A small image VAE, trained from scratch.
Training: soap at rate 0.0017, batches of 64.
Data: 145000 training examples, 5.3 epochs.
Rows from block 2 of the encoder of a small image VAE, named by matrix and row number. Rows with one number belong to one neuron. Each number is 128 + 24 x the weight over its row's rms, rounded and kept within 0 to 255. All counts start at 0.
After each neuron's rows are labels from the 100 images, of 14976, where the neuron reaches its highest value: "peak on" is the class under the peak. Only what is clearly more common there than usual is listed. The data: Sentinel-2 satellite tiles (TerraMesh). In brackets: how many of the 100.
# fc1: MLP up (encoder.blocks.2.mlp.fc1.weight, 1536x384), inputs 128-255
# fc2: MLP down (encoder.blocks.2.mlp.fc2.weight, 384x1536, transposed), outputs 128-255

fc1.245 [134 120 153 145 126 115 142 126 127 127 109 108 115 108 113 116 108 139  74 151 178 124 143 145  92 139 167 122 103 140 120 114 135 139 144 127 127 133 136 138 157 126  96 134 154  96  97 107 127  97 182 129 114 161 104 132  61 142 107 112 117  45 121 141 124 118 136 105 134 126 134 125 150 145 122 156 148 114 148 158 133 131 100  64 111 106 142 138 147  78 116 118 151 123 119  78 142 182 143 144 104 100 128 159 131 119 133 142 154 127 163 161 132 147  99 116 144 175 133 109 163 123  98 141 142 125 151 102]
fc2.245 [183 134 108 109 110 147 122 139 122 107 145 149 147 111 115 100  90 135 112 143 123 100 124 124 141 127 122 140 120 129 117 108 139 132 110 113 139 101 100 137 138 110 135 176 122  78 142 139 178 148 129  62 139 135 134 129 165 144 109 120 105 105  83 131 128 131 116 136  79 127 131 166 124 115 160 103 134 123 130 188 138 115 136  62 146 116  83 155 127 121 122 147 138 148 111  77  83 116 131 114 103 127 100 142  46 132 100 165 152 126 201 105 119 164 171 124 138 154 184  74 136 139 135 128 119 137 117 120]
peak on: snow or ice (47)

fc1.405 [116 128 141  39 107 112 156 160 165 144 125 163 168 125  81 149 139 102  97 123 103 133 113 100  98 151 132 162 138 127 157 116 144 145 111 110 146 132 123 124 132 111 124 152 133 166 133 109 125 167  99 101 162 137  89 126  76 145 150 108 131 149  98 116 159 163 121 155  88 129 144 140 107  59 175 111 123 136 107 152 142 100 136 231 137 153 116 119 119 133  86 124 120 142 150 122 129 102 196 127 126 138 119 117 137 136  90 122 102 161 101 126 124 153 150  99 141 122 137 103  87 121 119 106 103  92 130 171]
fc2.405 [137  87 187 140 111 117 135 150 164 108 114 111 102 122 105 135 119 120  76 119 163 116 130 139 148 125 127 126 120 117 125 155  92 124 135 142 126 174 101 130  69  92 144 162 106 111 144 153 107 117 150 140 107 138 141 120 101 145 154 116 141  99 125 131 144 121  83 104 120 133 120 131 164 176 114 169 105 150 170 128  91 109 110 136 107 144 142  84 145 130 124 133 103 128 129 161 147 133 113 117 130 124 123 122 232 121 150  95  50 130 112 186 121 111 127 118 118  89 139 196 129  86 103 161 117 135 131  99]
peak on: snow or ice (79)

fc1.28 [136 127 103 121 115 132 140 121 159 152 120 111 131 155 116 161 134 134 120 127 100 134 133 143 116 114 131 156 154 119 146 123 134 127  73 129 121 121  92 113 105 143 118  74 139 135 134 105 148 142 122 136 110 156 157 154 109 200  76 138 122 139 199 136 139 120 124 152 122 127 127 100  87 110 101 124 128 100 140  84 121 120 117 159 108 122  98 120 143 120 113 139 108 115 137 132 135 115 114 150 179 114 131 113 140 131 170 111 104 124 106 107 126 169  73 123 165 119 141 111 154 129 129 127 128 147 120 162]
fc2.28 [130 113  60 153 142 124 106 132 107 122 150 110 134 107 129 112 104 153 104 108 115 216 137 138 129 151 153 120 177 104 108 131 116 117 141 119 125 114 136 138  89 120 140 146 138 147 148 153 108 100 138 147 138 147 132 106 133 121 117 109  98 107 132 136 126 152 141 101 124 149 175 137 113 127 137 137 143 129 141 132 128 123 119 134 115 131 105 108 131 117 144 125 126 147 122  90 140 116 126 132 127 157 125 146  98 104 150 123 131 108 159 153  89 108 123 123 131 142  47 129 143 120 140  98 134 196 128 129]
peak on: snow or ice (52)

fc1.638 [ 73 122 169 114 145 112 157 149 137 137 167 124 130 140 126 110 120 138 139 123 124 148 156  86 139 144 109 130 109 148 121 149 141 147 162 122 138 103 153 137  88 136 152 154 108 132 148 119 114 127 155 143  69 128 150 128 159 131 116 125 115 130 149 120 102 155 128 114 163 140 122 115 124 156 156 188 142 149 110 111 112  95 140  85 112 165 121  70  89 155 117 110 133 106 105 161 147 147 128 163 112 142 169 148 184 149 135 113 127 116 172  98  99 137 173 150 126 123 129 100 115 129 148 121 156 138 139 216]
fc2.638 [110 135 152 131 108 122 181 139 142 113 168 120 133 133 103 117 133 142 142 113 131 136  93 163 157 132 113 144 100 137 117 132 127 152  97 107 126  85 146 130 139 146 170 122 129 133 164 113 111 114 121  99 139 111  98 113 113 128 133 131 136  67 144 141 110 139 165 144 124 120 160 124 136 128 142 178 130 142 100  68 124 157 141  87 105 156 134 173  93 156 114  98 118 130 147 132 129  88 129 162 140 116 171 107 121 115 165 117 122 100  93 127 134 150 177  95 129 127 146 153 136 101 143 116 139 139 136 163]
peak on: crops (37)

fc1.572 [185 166 144 131 120 133 145  99 157 145 153  83 138 149  80 101 125 139 102 136  95  87 151 135 132 150 135  88  95 148 102 137 140 148  69 112 143 166 108 148 179 110 162 206 147 151  90 134 139 156 128 102 124 131  86 104  87 127 129 145 126  99  91 120  97 198 152 153 122 156 146 153 113 105 124 125  94 110 119 145 133 149 108  95 113 153 135 109 168 127 132 122 129 138 127 149 129 131 123 121  95 132 142 125 123 113 130 131 140 151 134 141 113 114 142  99 169 136 138  97 119 107 162 123  95 141  97  90]
fc2.572 [143 115 140 156 123  94 167 110 142 113 131 116 156 113 124 122 129 129 142 121 135 105 109 106 177 118 157 130 176 115 118 128 147 121 108 130 146  75 106 119 137  95 114 109 109 155 158 155 105 143 124 165 114 164 104 126 111 108 154 144 147 175 115 118 136 138  92 139 128 116 162 127  99  94 127 123 162 124  98  96 106 107 127 170 132 140 143 109 149 129 122  94 114 134 134 193 157 136 100 117 150 111 114 136 162 111 121  84 116 162  95 203 153 153 118 136 148 126 123 174 131 117 129 133  89 144 109  97]
peak on: snow or ice (73)

fc1.320 [100 122 102  54 157 145 153 115 122 129 144 125 106  69 145 152 137 164 143 121 134 141 129 141  90 116 103 110 131  96 115  95  95 162  75 109 149 131 141 125 172 130 130 118 150 137 125 169 124 113 109 106 129 100 160 128 167 174 119 107 121  73  98 111 106 164 149 135 121 142 118 124 110 110 111 108  83 151 158 141 106 107 120 152 128 134 139 127 104 114 114 109 131 140 148 118 116 129 122 119 125 134 134 124 156 134 137  98 142 151 119 124 129 122 143 130 150 101 186 131 110 145 135 101 116 123 133  85]
fc2.320 [140 145 146 178 130 129 161 130 118 146 105 139 134 153 116 104 104 121 139 135 120 190 138 147 105 134 115 112 113 141 153 125 113 119 101 115 133 107 126 142 115 156 159 119 129 158 108 124 145 123 153 190 130 135  85 119 116 100 123 143 154 162 150 149 162 136 155 178 113 148 108 136 114 111 122  85 181 102  93 152 122  99 128 133 112 123 129 179 184  91 172 112 130 140 112 165 136 110 121 126 155 137 143 106  45 108 161 111 176 146  45 114 126 154 131 126 131 147 137  69 154 135 125 139 130 145 113 132]
peak on: crops (51)

fc1.200 [ 88 149 128 197 161 122 123 130 131 124 133  94 124 158  98 114 159 150 106 149 109 151 100 165 139 151 136 160 116 135 153 134  96 134 197 125 123 123  95 134 117 103 137 121 121 134 166 146 146 152 131 132 144 132 131 123  88  94 157 114 125 127 166 142 129 133 136 113 136 157 142 127 118 121 137 148  89 159 128 114 141 127 119 142 153 131 120 119 142 127 118 112  94 126 180 122 162 126 132 136 160 128 147 148 148 160 115 124 133 117 103 185  98 106 109 113 122  98  71 138 134 139 123 122 133  95 142 131]
fc2.200 [ 94 134 124  79 149 116 109 108 132 152 135 114 116 152  97 153 196 154 162 124 122 130 130 172 142 138 130 138  70 131 161 119  89 142 156 123 117 138 127 114 119 150 130 158 134 122  96 125 114 146 108 157 121 106  91 117 138 158 131 118 130 143 108 124 116 137 190 113 122 141 144 107 118 127  84 115  71 130 103 119 144 141 132 154 126 129 189 169  86 110 152 119 127 120 112 137 129 102 149 133  98 119 141 123 175 118 108 130 104 100 104 160 124  96 109 151 124  25  62 127 140 138 118  92 107 140 139 136]
peak on: crops (54)

fc1.561 [118 132 129 145 134 140 134 113 135 143 140 130  83 175 130 132 133 126 113 127 151 153 131 123 134 141 151 126 163 132 112 138 130 112 161 171 160 160 124 128 152 116  99 140 108 125 104 115 115 128 101 121 151 124 139 122 129 158 100 102 110  91 124 123 114 106 144 135 108  69 143  83 121 155 105 144 110 140 152 127 132 130 135  99 116 133 148  95 147 125 156 124 109 104  78 154 123 142 141 150 122 124 116  98 173 102 125 116 151 106 124 157 137 152  96 128 100 114 121 116 122 149 120 106  90 145 122  69]
fc2.561 [165 112  99 114 135 175 136 154 150 126 152 151 106 103 141 138  87  98 115 125 131 111 126 100 107 105 130 115 135 120 113 136 137 129 119 152 108  88 102 139 158 104 114 220 119 150  93 109 173 147 122  55 116 154 161 140 135 190 107 133 132 136 114 128 125 107  80 119  89 131 122 120 129 144 135 133 133 135 167 188 116 121 128 121 104 145 110 109 139 118 111 141 127 115 154 121 122 106 131 153  98 122 139 108 105 122 141 100 161 133 173  86 157 172 121 112 128 133 159 137 137 106 134 126 108 112 137  44]
peak on: snow or ice (82)

fc1.242 [105 138 147  58 148 112 148 128 114 108 123  90 143 112 146 122 139 112 152 133 143 121 127  97 136 132  92 104 140 105 111 141  96 144  52 111 164 145 150 133 163 115 105 167 122 147 118 121 148 115 116 109 121  99 113 128 169 116  90 108 154  78 176 116 111 122  94  97 104 165 111 106 140 133 138 147 126 144 150 110 117 138 146 101 120 127 166 124 130 130 118 146  97  99 118  96 103 133 153 124 126 136 112 127 157 113 118 103 160 142 105 156 116 165  80 116 117 101 141 109 124 141 125 147 137 107 136  65]
fc2.242 [122 152 155 170 155 128 131 159 116 119 118 110 118  89 129 125 117 126 129 121 115 181 144 122 146 124 115 132 128 116 118 150 130 125 147 111 125 120 124 124 164 157 139 125 138 160 132 120 128 134 149 171 152 106  98 122 152 113 130 110 154 156 150 130 147 123 141 117 134 113  81 127 127 121  99 146 148 114  83 112 104  97 143 130 139 114 132 130 235 100 143 153 113 141 150 166 151 137 119 137 160 133 157 136  61 163 142 102 155 174  78 173 141 139 121 157 128 133 120  87 153 145 147 121 119 136 138 131]
peak on: crops (41)

fc1.736 [110 120 108  75 129 113 120 108 118 121 100 119 104 126 152 132 122 127 130 141 145 115 127 148  78 155 141 137 168 109 150 128  90 110 200 112 143 178 140 116  92 145 119 181 140 108 148 145 119 122 146 149 102 103 153 121 122  56 136 147 147  69 126 117 105 153 161 142 106 151  98 134 131 141 159 107 122 173 153 159 117 113 134  94 125 135 128 141 139 122 125 109 148 134  34 108 144 123 123 119  97  98 109 136 127 120  91 122  91  93 130 136 113 108 150 115 113 125  84 118 107 152 131 120 121 121 122 163]
fc2.736 [179 157 146 154 139 158 134 117 134 153 129 122 113 136 111 173 123  83 142 203 137 137 132 153 148 102 125 116 119  96 120 108  90 107 183 104 148 148 101 110  88 125 141 172 153 182 125 110 121 115 100 129 108 114 150 118 126 159 148 170 134 182 134 137  95 149 152 122 136 101 152 138 122  91  95  64 128  79 120 129 121 138 122 107 150 111 134 125 178 114 155 118 149 149 142 157 126 149 112 146 129 130 140 154 142  89 142 109  86 110 119 107 124 127 125 108 154 128 118 146 122 140 116 167 101 158 135 155]
peak on: snow or ice (84)

fc1.260 [132 114 166  84 161 122 111 135 114 144 140 128 103 159 121 147 129  87 109 137 160 130 150 148 144 122  92 119 150 119  97 160 136 144  67 136 114 134 121 157 133 113 107 177 121 142  76 115 160 138 119 108 117 167 113 133  99 117 124 124 121  39 121 123 120 136 156 106 140 159 103 149 149 125 146 122 111 120 129 109 126 143 155 173 112 128 136 118 142 130 139 149 132 106  83 117 119 120 151 150 109 173 145 170 106 131 140 107 109 140  99 106 110 105 141 136 125  96 100 167 137 123 124 121 125 116 115 207]
fc2.260 [156  90 194 120 154 116 163 128 140  67 103 124  88 128  93  97  81  95 131 107 130 146 107  98 124 129 115 137 174 190 151 124 118 124 134 126 127  93 106 112  78 109 109 221 114 133 147 122 137  98 131 100  95 113 142 143  91 118 137 141 153 172 118 131 159 115  93 108 151 123 112 142 150 153 119 126 154 144 107 132 141  77 137 124 117  99 104 159 108 114 140 146 132  92 176 138 151 169 127 114 136  86  98 128 145 108 171 145 109  98 137  73 122 114 112 106 131 147 157 154 157 127 125 140 114 141 139 136]
peak on: snow or ice (76)

fc1.61 [120 111 151 158 117 159  79 121 144 147 138 113 143 107 151 137  81 141 140 126 172 149 129 129 148 131 148 127 158 125 117  84 134 112 119 130 112 111 129 129  99 144 149 129 111 131 187 129  96 131 106  95 127 153  79 110 169 154 143 133 150 223 120  91 161 147 118 157 135 139 121 135 122  93 110  98 131 105 121 141 123 119 117 161 122 134 118 152 121 153 132 157 129 141 174 205 114  81 125 125 154 196 143 114 142 113 127 133 181 147 125  76 155 110 157 115  94 132 168 129 133 117 152 136 109 168 136 143]
fc2.61 [ 67 130 120 127 123 114 148 111 133 126 115 130 107 172 105 126 184 136 152 132 118 113 129 123 132 146 117 129 124 121 111 111 121 137 131 122 163 164 159 125 123 145 118 104 137 116 102 112 139 131 124 191 141 137 101 152 144 100 131 127 117 119 135 110 101 117 159 163 129 118 137 113 139 141 121 144  86 127 111  94 109 126 117 132 149 146 140 189 124 114 109  74 144 146 123 154 152 127 140 129 126  86 137 116   0 125 111 133 222 135 102 170 127 145 146 130 123 131 128  23 107 139 118 137 137 117  96 132]
peak on: crops (37)