config = dict(
    encoder_conv_stem=False,
    optimizer='soap',
    batch_size=64,
    weight_decay=0.1,
)
Rows from block 11 of the encoder of a small image VAE, named by matrix and row number. Rows with one number belong to one neuron. Each number is 128 + 24 x the weight over its row's rms, rounded and kept within 0 to 255. All counts start at 0. Numbers have three digits each. After the name is the row's rms in percent of the matrix's.
Before each neuron's rows are labels from the 100 images, of 14976, where the neuron reaches its highest value: "responds to" is what is common among them. Only what is clearly more common there than usual is listed. The data: Sentinel-2 satellite tiles (TerraMesh).
# fc1: MLP up (encoder.blocks.11.mlp.fc1.weight, 1536x384), inputs 0-191
# fc2: MLP down (encoder.blocks.11.mlp.fc2.weight, 384x1536, transposed), outputs 0-191

responds to: crops; built area; main land cover: crops
fc1.335 124:122128134157129154106155093172116171130147149139120125112127120112112141116103110162168169129121104138109100185166140141132128097093123120088111125128149140117132138149130130142136128150099124129212128136136122122126162111136100132115125133137153178142112138128178138132127140136123119120132116169207136139121132120132177150162159123106132109168124145216127119133140116124162117122144149131113162133135148114158141099131128127153155083127146137140156145195127132147112107151137142167153176141125112146157106131178092140145123138099125134118094140142113095131118126110154122141
fc2.335 202:141143122126115132117094148164147149128088192109150162147140140138158122146160128104146112127169125137146154158153115141105132162134141102155098109151118130148137124130124128119143129119124145107129129145134122133119077107125137142116143159153131132154130136155107093136116144134123165122127135104163114141101102120108255151121018096127119189158141113180096078120126148144154108137135130148139112098142112144145115150098123130139138104141123127155086143157118116123124173109169104112124155150127095112113100129097146123156166118117156133114140133117121101158139134163116105119

responds to: snow or ice; main land cover: snow or ice
fc1.632 137:121132119103107134096144120098129137101112109115089164170119127127108154141121129120086105100113108113141136125084131093113116131110145120111126108135105124117102134125099111127127140070110069107051084113116109126126126114127112107109104072113130046116119105098110095106144124120102103127085091124101108108102116087124128070082112105102128164151095113112097092112117095119096088083136106108127094107116124123094089100122110125116104151100117125156088119075118102099118098096129086088123114120109155113110108109108130120070115112114123107155123094107110138105112124104111121105
fc2.632 109:139112158130137134143091083107141090132129063136138139122126133114124105116112111121119107158127126139144106174160142114128128097135124151141105138108116135103149121110122182124120070089147091147178154136136132132136121122154087091112111093161129121150054127092122133136165108111114135132100119135113138097133112060161187158122120135120134158121094102057136142133141125149165119081157122135098165124120110124137142116119164107141171109137175136153112132170146133141129118111121141117087108107136146137142031157155123086098158146097134130114134121110098078123161113143170064125

responds to: snow or ice; main land cover: snow or ice
fc1.755 155:151143143114149120075134129124106150081111158130126100130105126115089143134118118098112109117121129126136146169160136078114123161095159092126081149116130148094122124135139116126111139146140151108122146113113089116123132116117107138134133096115147092142126145096095094082127103108119145098108077143122147138104128082103143070157110124094114116170076118131151114114075093135111112055126118120101145126099133129123147095121130137110124105133121135163117089102186147103143151086132137112126096142137130095109089115135180113073132094073126114137097113111059164124110111089115124119
fc2.755 186:110104096123127106122113107125110122139115142127089111092125116113153127110135172132133134091131134126114119140131088159120119111161111145123157149108121121121098091120132151132113146122133086116155112124095174145158206122116128118169118111122132147115127096126118144108131143127152114131140152107110122123143134168139018131129189131126147135114149152143104097113119180107133140168119115120151136117133127121125149096128149129122105111132143129125178128121097149131126116153094135132118108127144095152119143118105098139132061107180108119117154132139135104145128129121130169102

responds to: snow or ice; main land cover: snow or ice
fc1.217 177:137151126102123109139132139104104127136135109116113110110122146150116127128120134137144129152136140137123132123163133184118101153137165122137156143143136088146113121132139140099132103121140132144136121124145153161138136139163119120095110114154167184114113132151128149106103109129113154152127137097119109148137132173135076137194162148144171103083149128132127128134121188120097134156148134143137114141134130124113134119147161155147118147117087150129147145173099131139147144144126162141144150142136175151140163111110176152156061152217158120128136145154145097135131114141104163151
fc2.217 143:151152137142120102129164117130142136140133160112125102106150106107099119116143179110124156120132138124096116126055125122149184118116134159120152122115125152118141161112125089119163129137130115119071127102131089140113105122099148158178123121150171095141171124155136124121153124122139160098120128143124158147141146159123106111109138111146149139094131135134110161142142085155128135109126129112167115118121088123100121162116104103066116159120095114102158134085162084151161132099148116137131094135107087112117161142105098153169127147123118113163144136117154161138148106122128137153

responds to: snow or ice; main land cover: snow or ice
fc1.434 134:122114104108095125127158096102089143117118099110100142160116112123113141139118148096133100110126076096126098115075108111129131121116129117108157104129115169124106132123112111100122137066120074077053097109111101118126120102115119117101124078104145057110116112111110092136125116130121105126127083129134123110100126098133095078081090101120114168153106112091118108104132127101109121081136098120113085086110099111106122123111107123109124164103104120149075123071118107108088114099108085096117129120077123122120108110115096108070111104096113106129124105100110152130091111122105104132
fc2.434 090:130115145148122156127135106117139119122083049133133068147148144115138140101075117160118155120116132172114116248131132136120101110124162097150083107105135138099137129150132128143114109109117166131126147141140138127143130116163154110132154161150148120157078149120123151089129114106153135123111126124135131147158123096103110156125144154119117127085094121058147168130154129155153115127130114141136131139168147131131113131110120072120143118120143134103108115122145114094144120115141135147120118146136187122140109125155095121124111165110093127106155136132093084182152117110136163128

responds to: crops; built area
fc1.631 129:143148146150149146145149149173150121163134145149156135092143135134159125157164151147140146146142159152142145140156143167141149147143123140139139148127130121140138142148134144139129149184137186155213150149161137148139154141148136163153156193155157211162135155137143138151143138147141151152159174146139151150154131160131127198179162163149162084136139144155145146156143156146145136176139143130141163152158138133154159150142155141139135086160148140103159147184132148157146148193157163148122169150142129144146145145146133148186146146134149145115139148164150095137146159136167150149
fc2.631 120:129129121143131125128084130151152129099134148119173142177128135131146125130159124121135120130131113133123125192166133136118130119108120140135062121111113141106145114120129128115108125119148168136120149132114139127128059129129119126118134117122151107160116117122138129120128101127125123147129130123172118123133105075116246102114087120108091149155093123150133126150102145135160135080131151134128145136133130122132126105133137127147156111134134128154099128144146130126129138125140136143124136121119163137126061122129127096105188144133102117132147151130108116119144117145121059145

responds to: snow or ice; main land cover: snow or ice; flooded vegetation
fc1.486 168:129144110107126108068126095134100135075165183105126104138105118118123134125125097098115097111122159157121138175166150098117115159087166100123099133131115091099115115132142097135109099123109127157115122104127120117136124124094100122143129109103108080133162110108122100109087119126126132115123064086144157130121105090109146123131140147104096120128108100127109122137119097128110108081140137124148113136154148126118122079115110097147151130130105139158103112129163127138116137071126148124138086141144132108115085098147161122097098138104117118161147148122093125126131137096149115114
fc2.486 186:111099104106127116117128105118104136150123148138082108122131098127142124103144181123166122133099125117111114147123090153132122089156119134119169150121127136138088092122126172128130111112125109137135113104106161138126189133128113127161110137121108120115141107105117147137129126117148144140164152111096102118123142176156032129120185124117152152108150122150093095113122155091153127149107122132105151114104117127123138108142143122130101118139150127124174131111086148132130117154113122122124115109138108149133166140114116145130075114165129120114115130139135128133120140128131194120

responds to: snow or ice; main land cover: snow or ice
fc1.250 124:108107103105115110127103114083108118116116103106094121170106118126104132117100110105112124109087092099118112081098106100105111115145126119111121105133104128119117115113110114130118109064113083110046128108100134096115118111116118100112114054109109045101103103132108120115129130118123095113107072098111104103104097070123096060086114117125117159088109113104118112102120109112110108095103101128120094105121100125109111122107097128098111168095110118135099108068121106113105113069088082104120097093097155117119100125109125124073126132129112113152119104096119161115114109113106103100
fc2.250 103:131134135139127167090163120122127120137133099178167142060130153134123117118122096088076104130142130140154133168146131123129128147123160123154111136127143150129136151132139122155112102121108106110163112133135131116129161121148125120116117137133142194155143146116117122126128110120109136133103108132169126159072133083115134142128082161124123070141090109076140125128176097160088144119165136117125108123117143103113129104150124093127136142131095107116102108166146131123123159121150145131141140155157144086139106095125127119128131122105127108152126125131123102103102139119117114130

responds to: crops
fc1.146 167:140129147147111126146109126104113147099144162094120079070095123133106147141103091118110130097147096119134129130129143125106127103098102112147077134149122144100129073137166091125076136113144094078104147120126100133114143119119122116088132113132101127113124113122133125124121121103124139122117091151142142117080101079124191109151110131110123129172123102113150103120106107142120142089144141133124119100127141113123131119096128128151141104123121118109113147103172101104109124091105122119117201138145127131112074112159201111137191116109119111174111129099110136142146141131121096117
fc2.146 149:097106086090108124141088133175119114156098183126108148121130119116143148118113164155140142097105120120124130135132094167129080145203146143129166141134130154129098121119143142140137159101138102134122103150110154116155177109130138113137123133099063142114113130120135158143118169139129121135122166132093101097099094116107078145151132102142110167119165162207124093092132164119111104180112084121110141120113127110143118127131146158101126149111139112116145143118123120157116142151110139124118125094104107136114125111121113146138092115150105153100132105142160121103111123095095190097

responds to: snow or ice; main land cover: snow or ice
fc1.391 182:125160134145137130119113131182112139132126138132132187147126172138124134096124116169143101126144133126134095115103196155101127152177114099142127151162153097159146162116148173127159108157151147072150107141105146146134106134130106111128124136162112117133139129126134167141144105113126189083137128147125104146153125161141091086123149095139125134076133142116119099145150130114143143131131094130119132118110140119132137132112137125130194129140112148104137140110099123132120149135111110117124136122141159164134142123144166093109100129110116153129110102128137146192109119126135123119
fc2.391 151:120120115139100129153132121163143077149137183108171113136119120105119104149158142111086151110099110114151158081098097147171138169154086126108127128108140128138101149133138105118124153121138087191049083118114145136125084109136150151137105126125112140110164161158124159119135132120114127112136149130144132122070140169125121057134081127122123108174129136133104113089125136115121132157144127122151115082116124127123103115143118141099137219091122138112125120149170110162108148143122133115182131129118108131127124124134136168175148116128132136140149123145164199090133145129109166135

responds to: snow or ice; main land cover: snow or ice
fc1.401 127:139107117133095105130122096101118126096082139108139097166124134124101150115113119116163112105108118114119130129080107094110130103137148129110128094134114155115111135127111110115125095093132105103086113122109086108105140105117110132110140071120120036112118129114101125129123128127085123099114096123095106108092133102104132101091103116147099174058108119059118129111139118108113119081134105128095112120123096125110109128106111107105110150115115122122108123088143107105125146082110080079107051125095164120124091113117083115065116098094109114137114106085112182113107108131080108121
fc2.401 164:123135117093145139108123120131122140131164108164175142128096104105151142112142115144108109109094096105090137191119146127145104091134122138132094153134120155130134112109166151141100129130108127111152111129124163108121122155144114145117106118097131172122121116105097152121110122134123091162168113129171127121148143099150202113126116119146140125184098117102125146140099132129124135144133135119148152172114156101157108100140122121112152130147133118143125111089107165114120094117119159165124118089148184169138110128115127143117158132135122114195092161114121100141145169068133089123

responds to: crops; main land cover: crops; main land cover: rangeland
fc1.634 121:141141149155145140145147139182146136149139168159151133079145134140153117145152147158117151150158152151148130146168137148140151142135121142130128147128153113146134133152134150138133137178138185160220138146154132148133149147155135152162153206165116215160137148124149147139145131146149152134150164141135145143155143165146140197181165156134155090151152161177138132162144152150148140151131145123134168134148143132154144144146157139160132074156162134105174131187134148156136157185152156165136160153151133137142134149148163139195138152139134139122133149161145091143154154139168156145
fc2.634 125:115138115128130148112098126146130129104134214121170146114121117146130152136135125128148115116121106130122161218155139114086123125115142142145090134125116129089139139129154112139135128133152120097114123126103136116156063121115150102139140091113160136148122090119107141114130140099146098148152122117154140139139078079096255149163088117125097129144115116192122110127113156140118146113128113119131141150148124155152141139132128149137158124136134113160096152092148127129130127130129147138126158148112169138144065113123165110092141131142125145099135144139098093178144139128125074101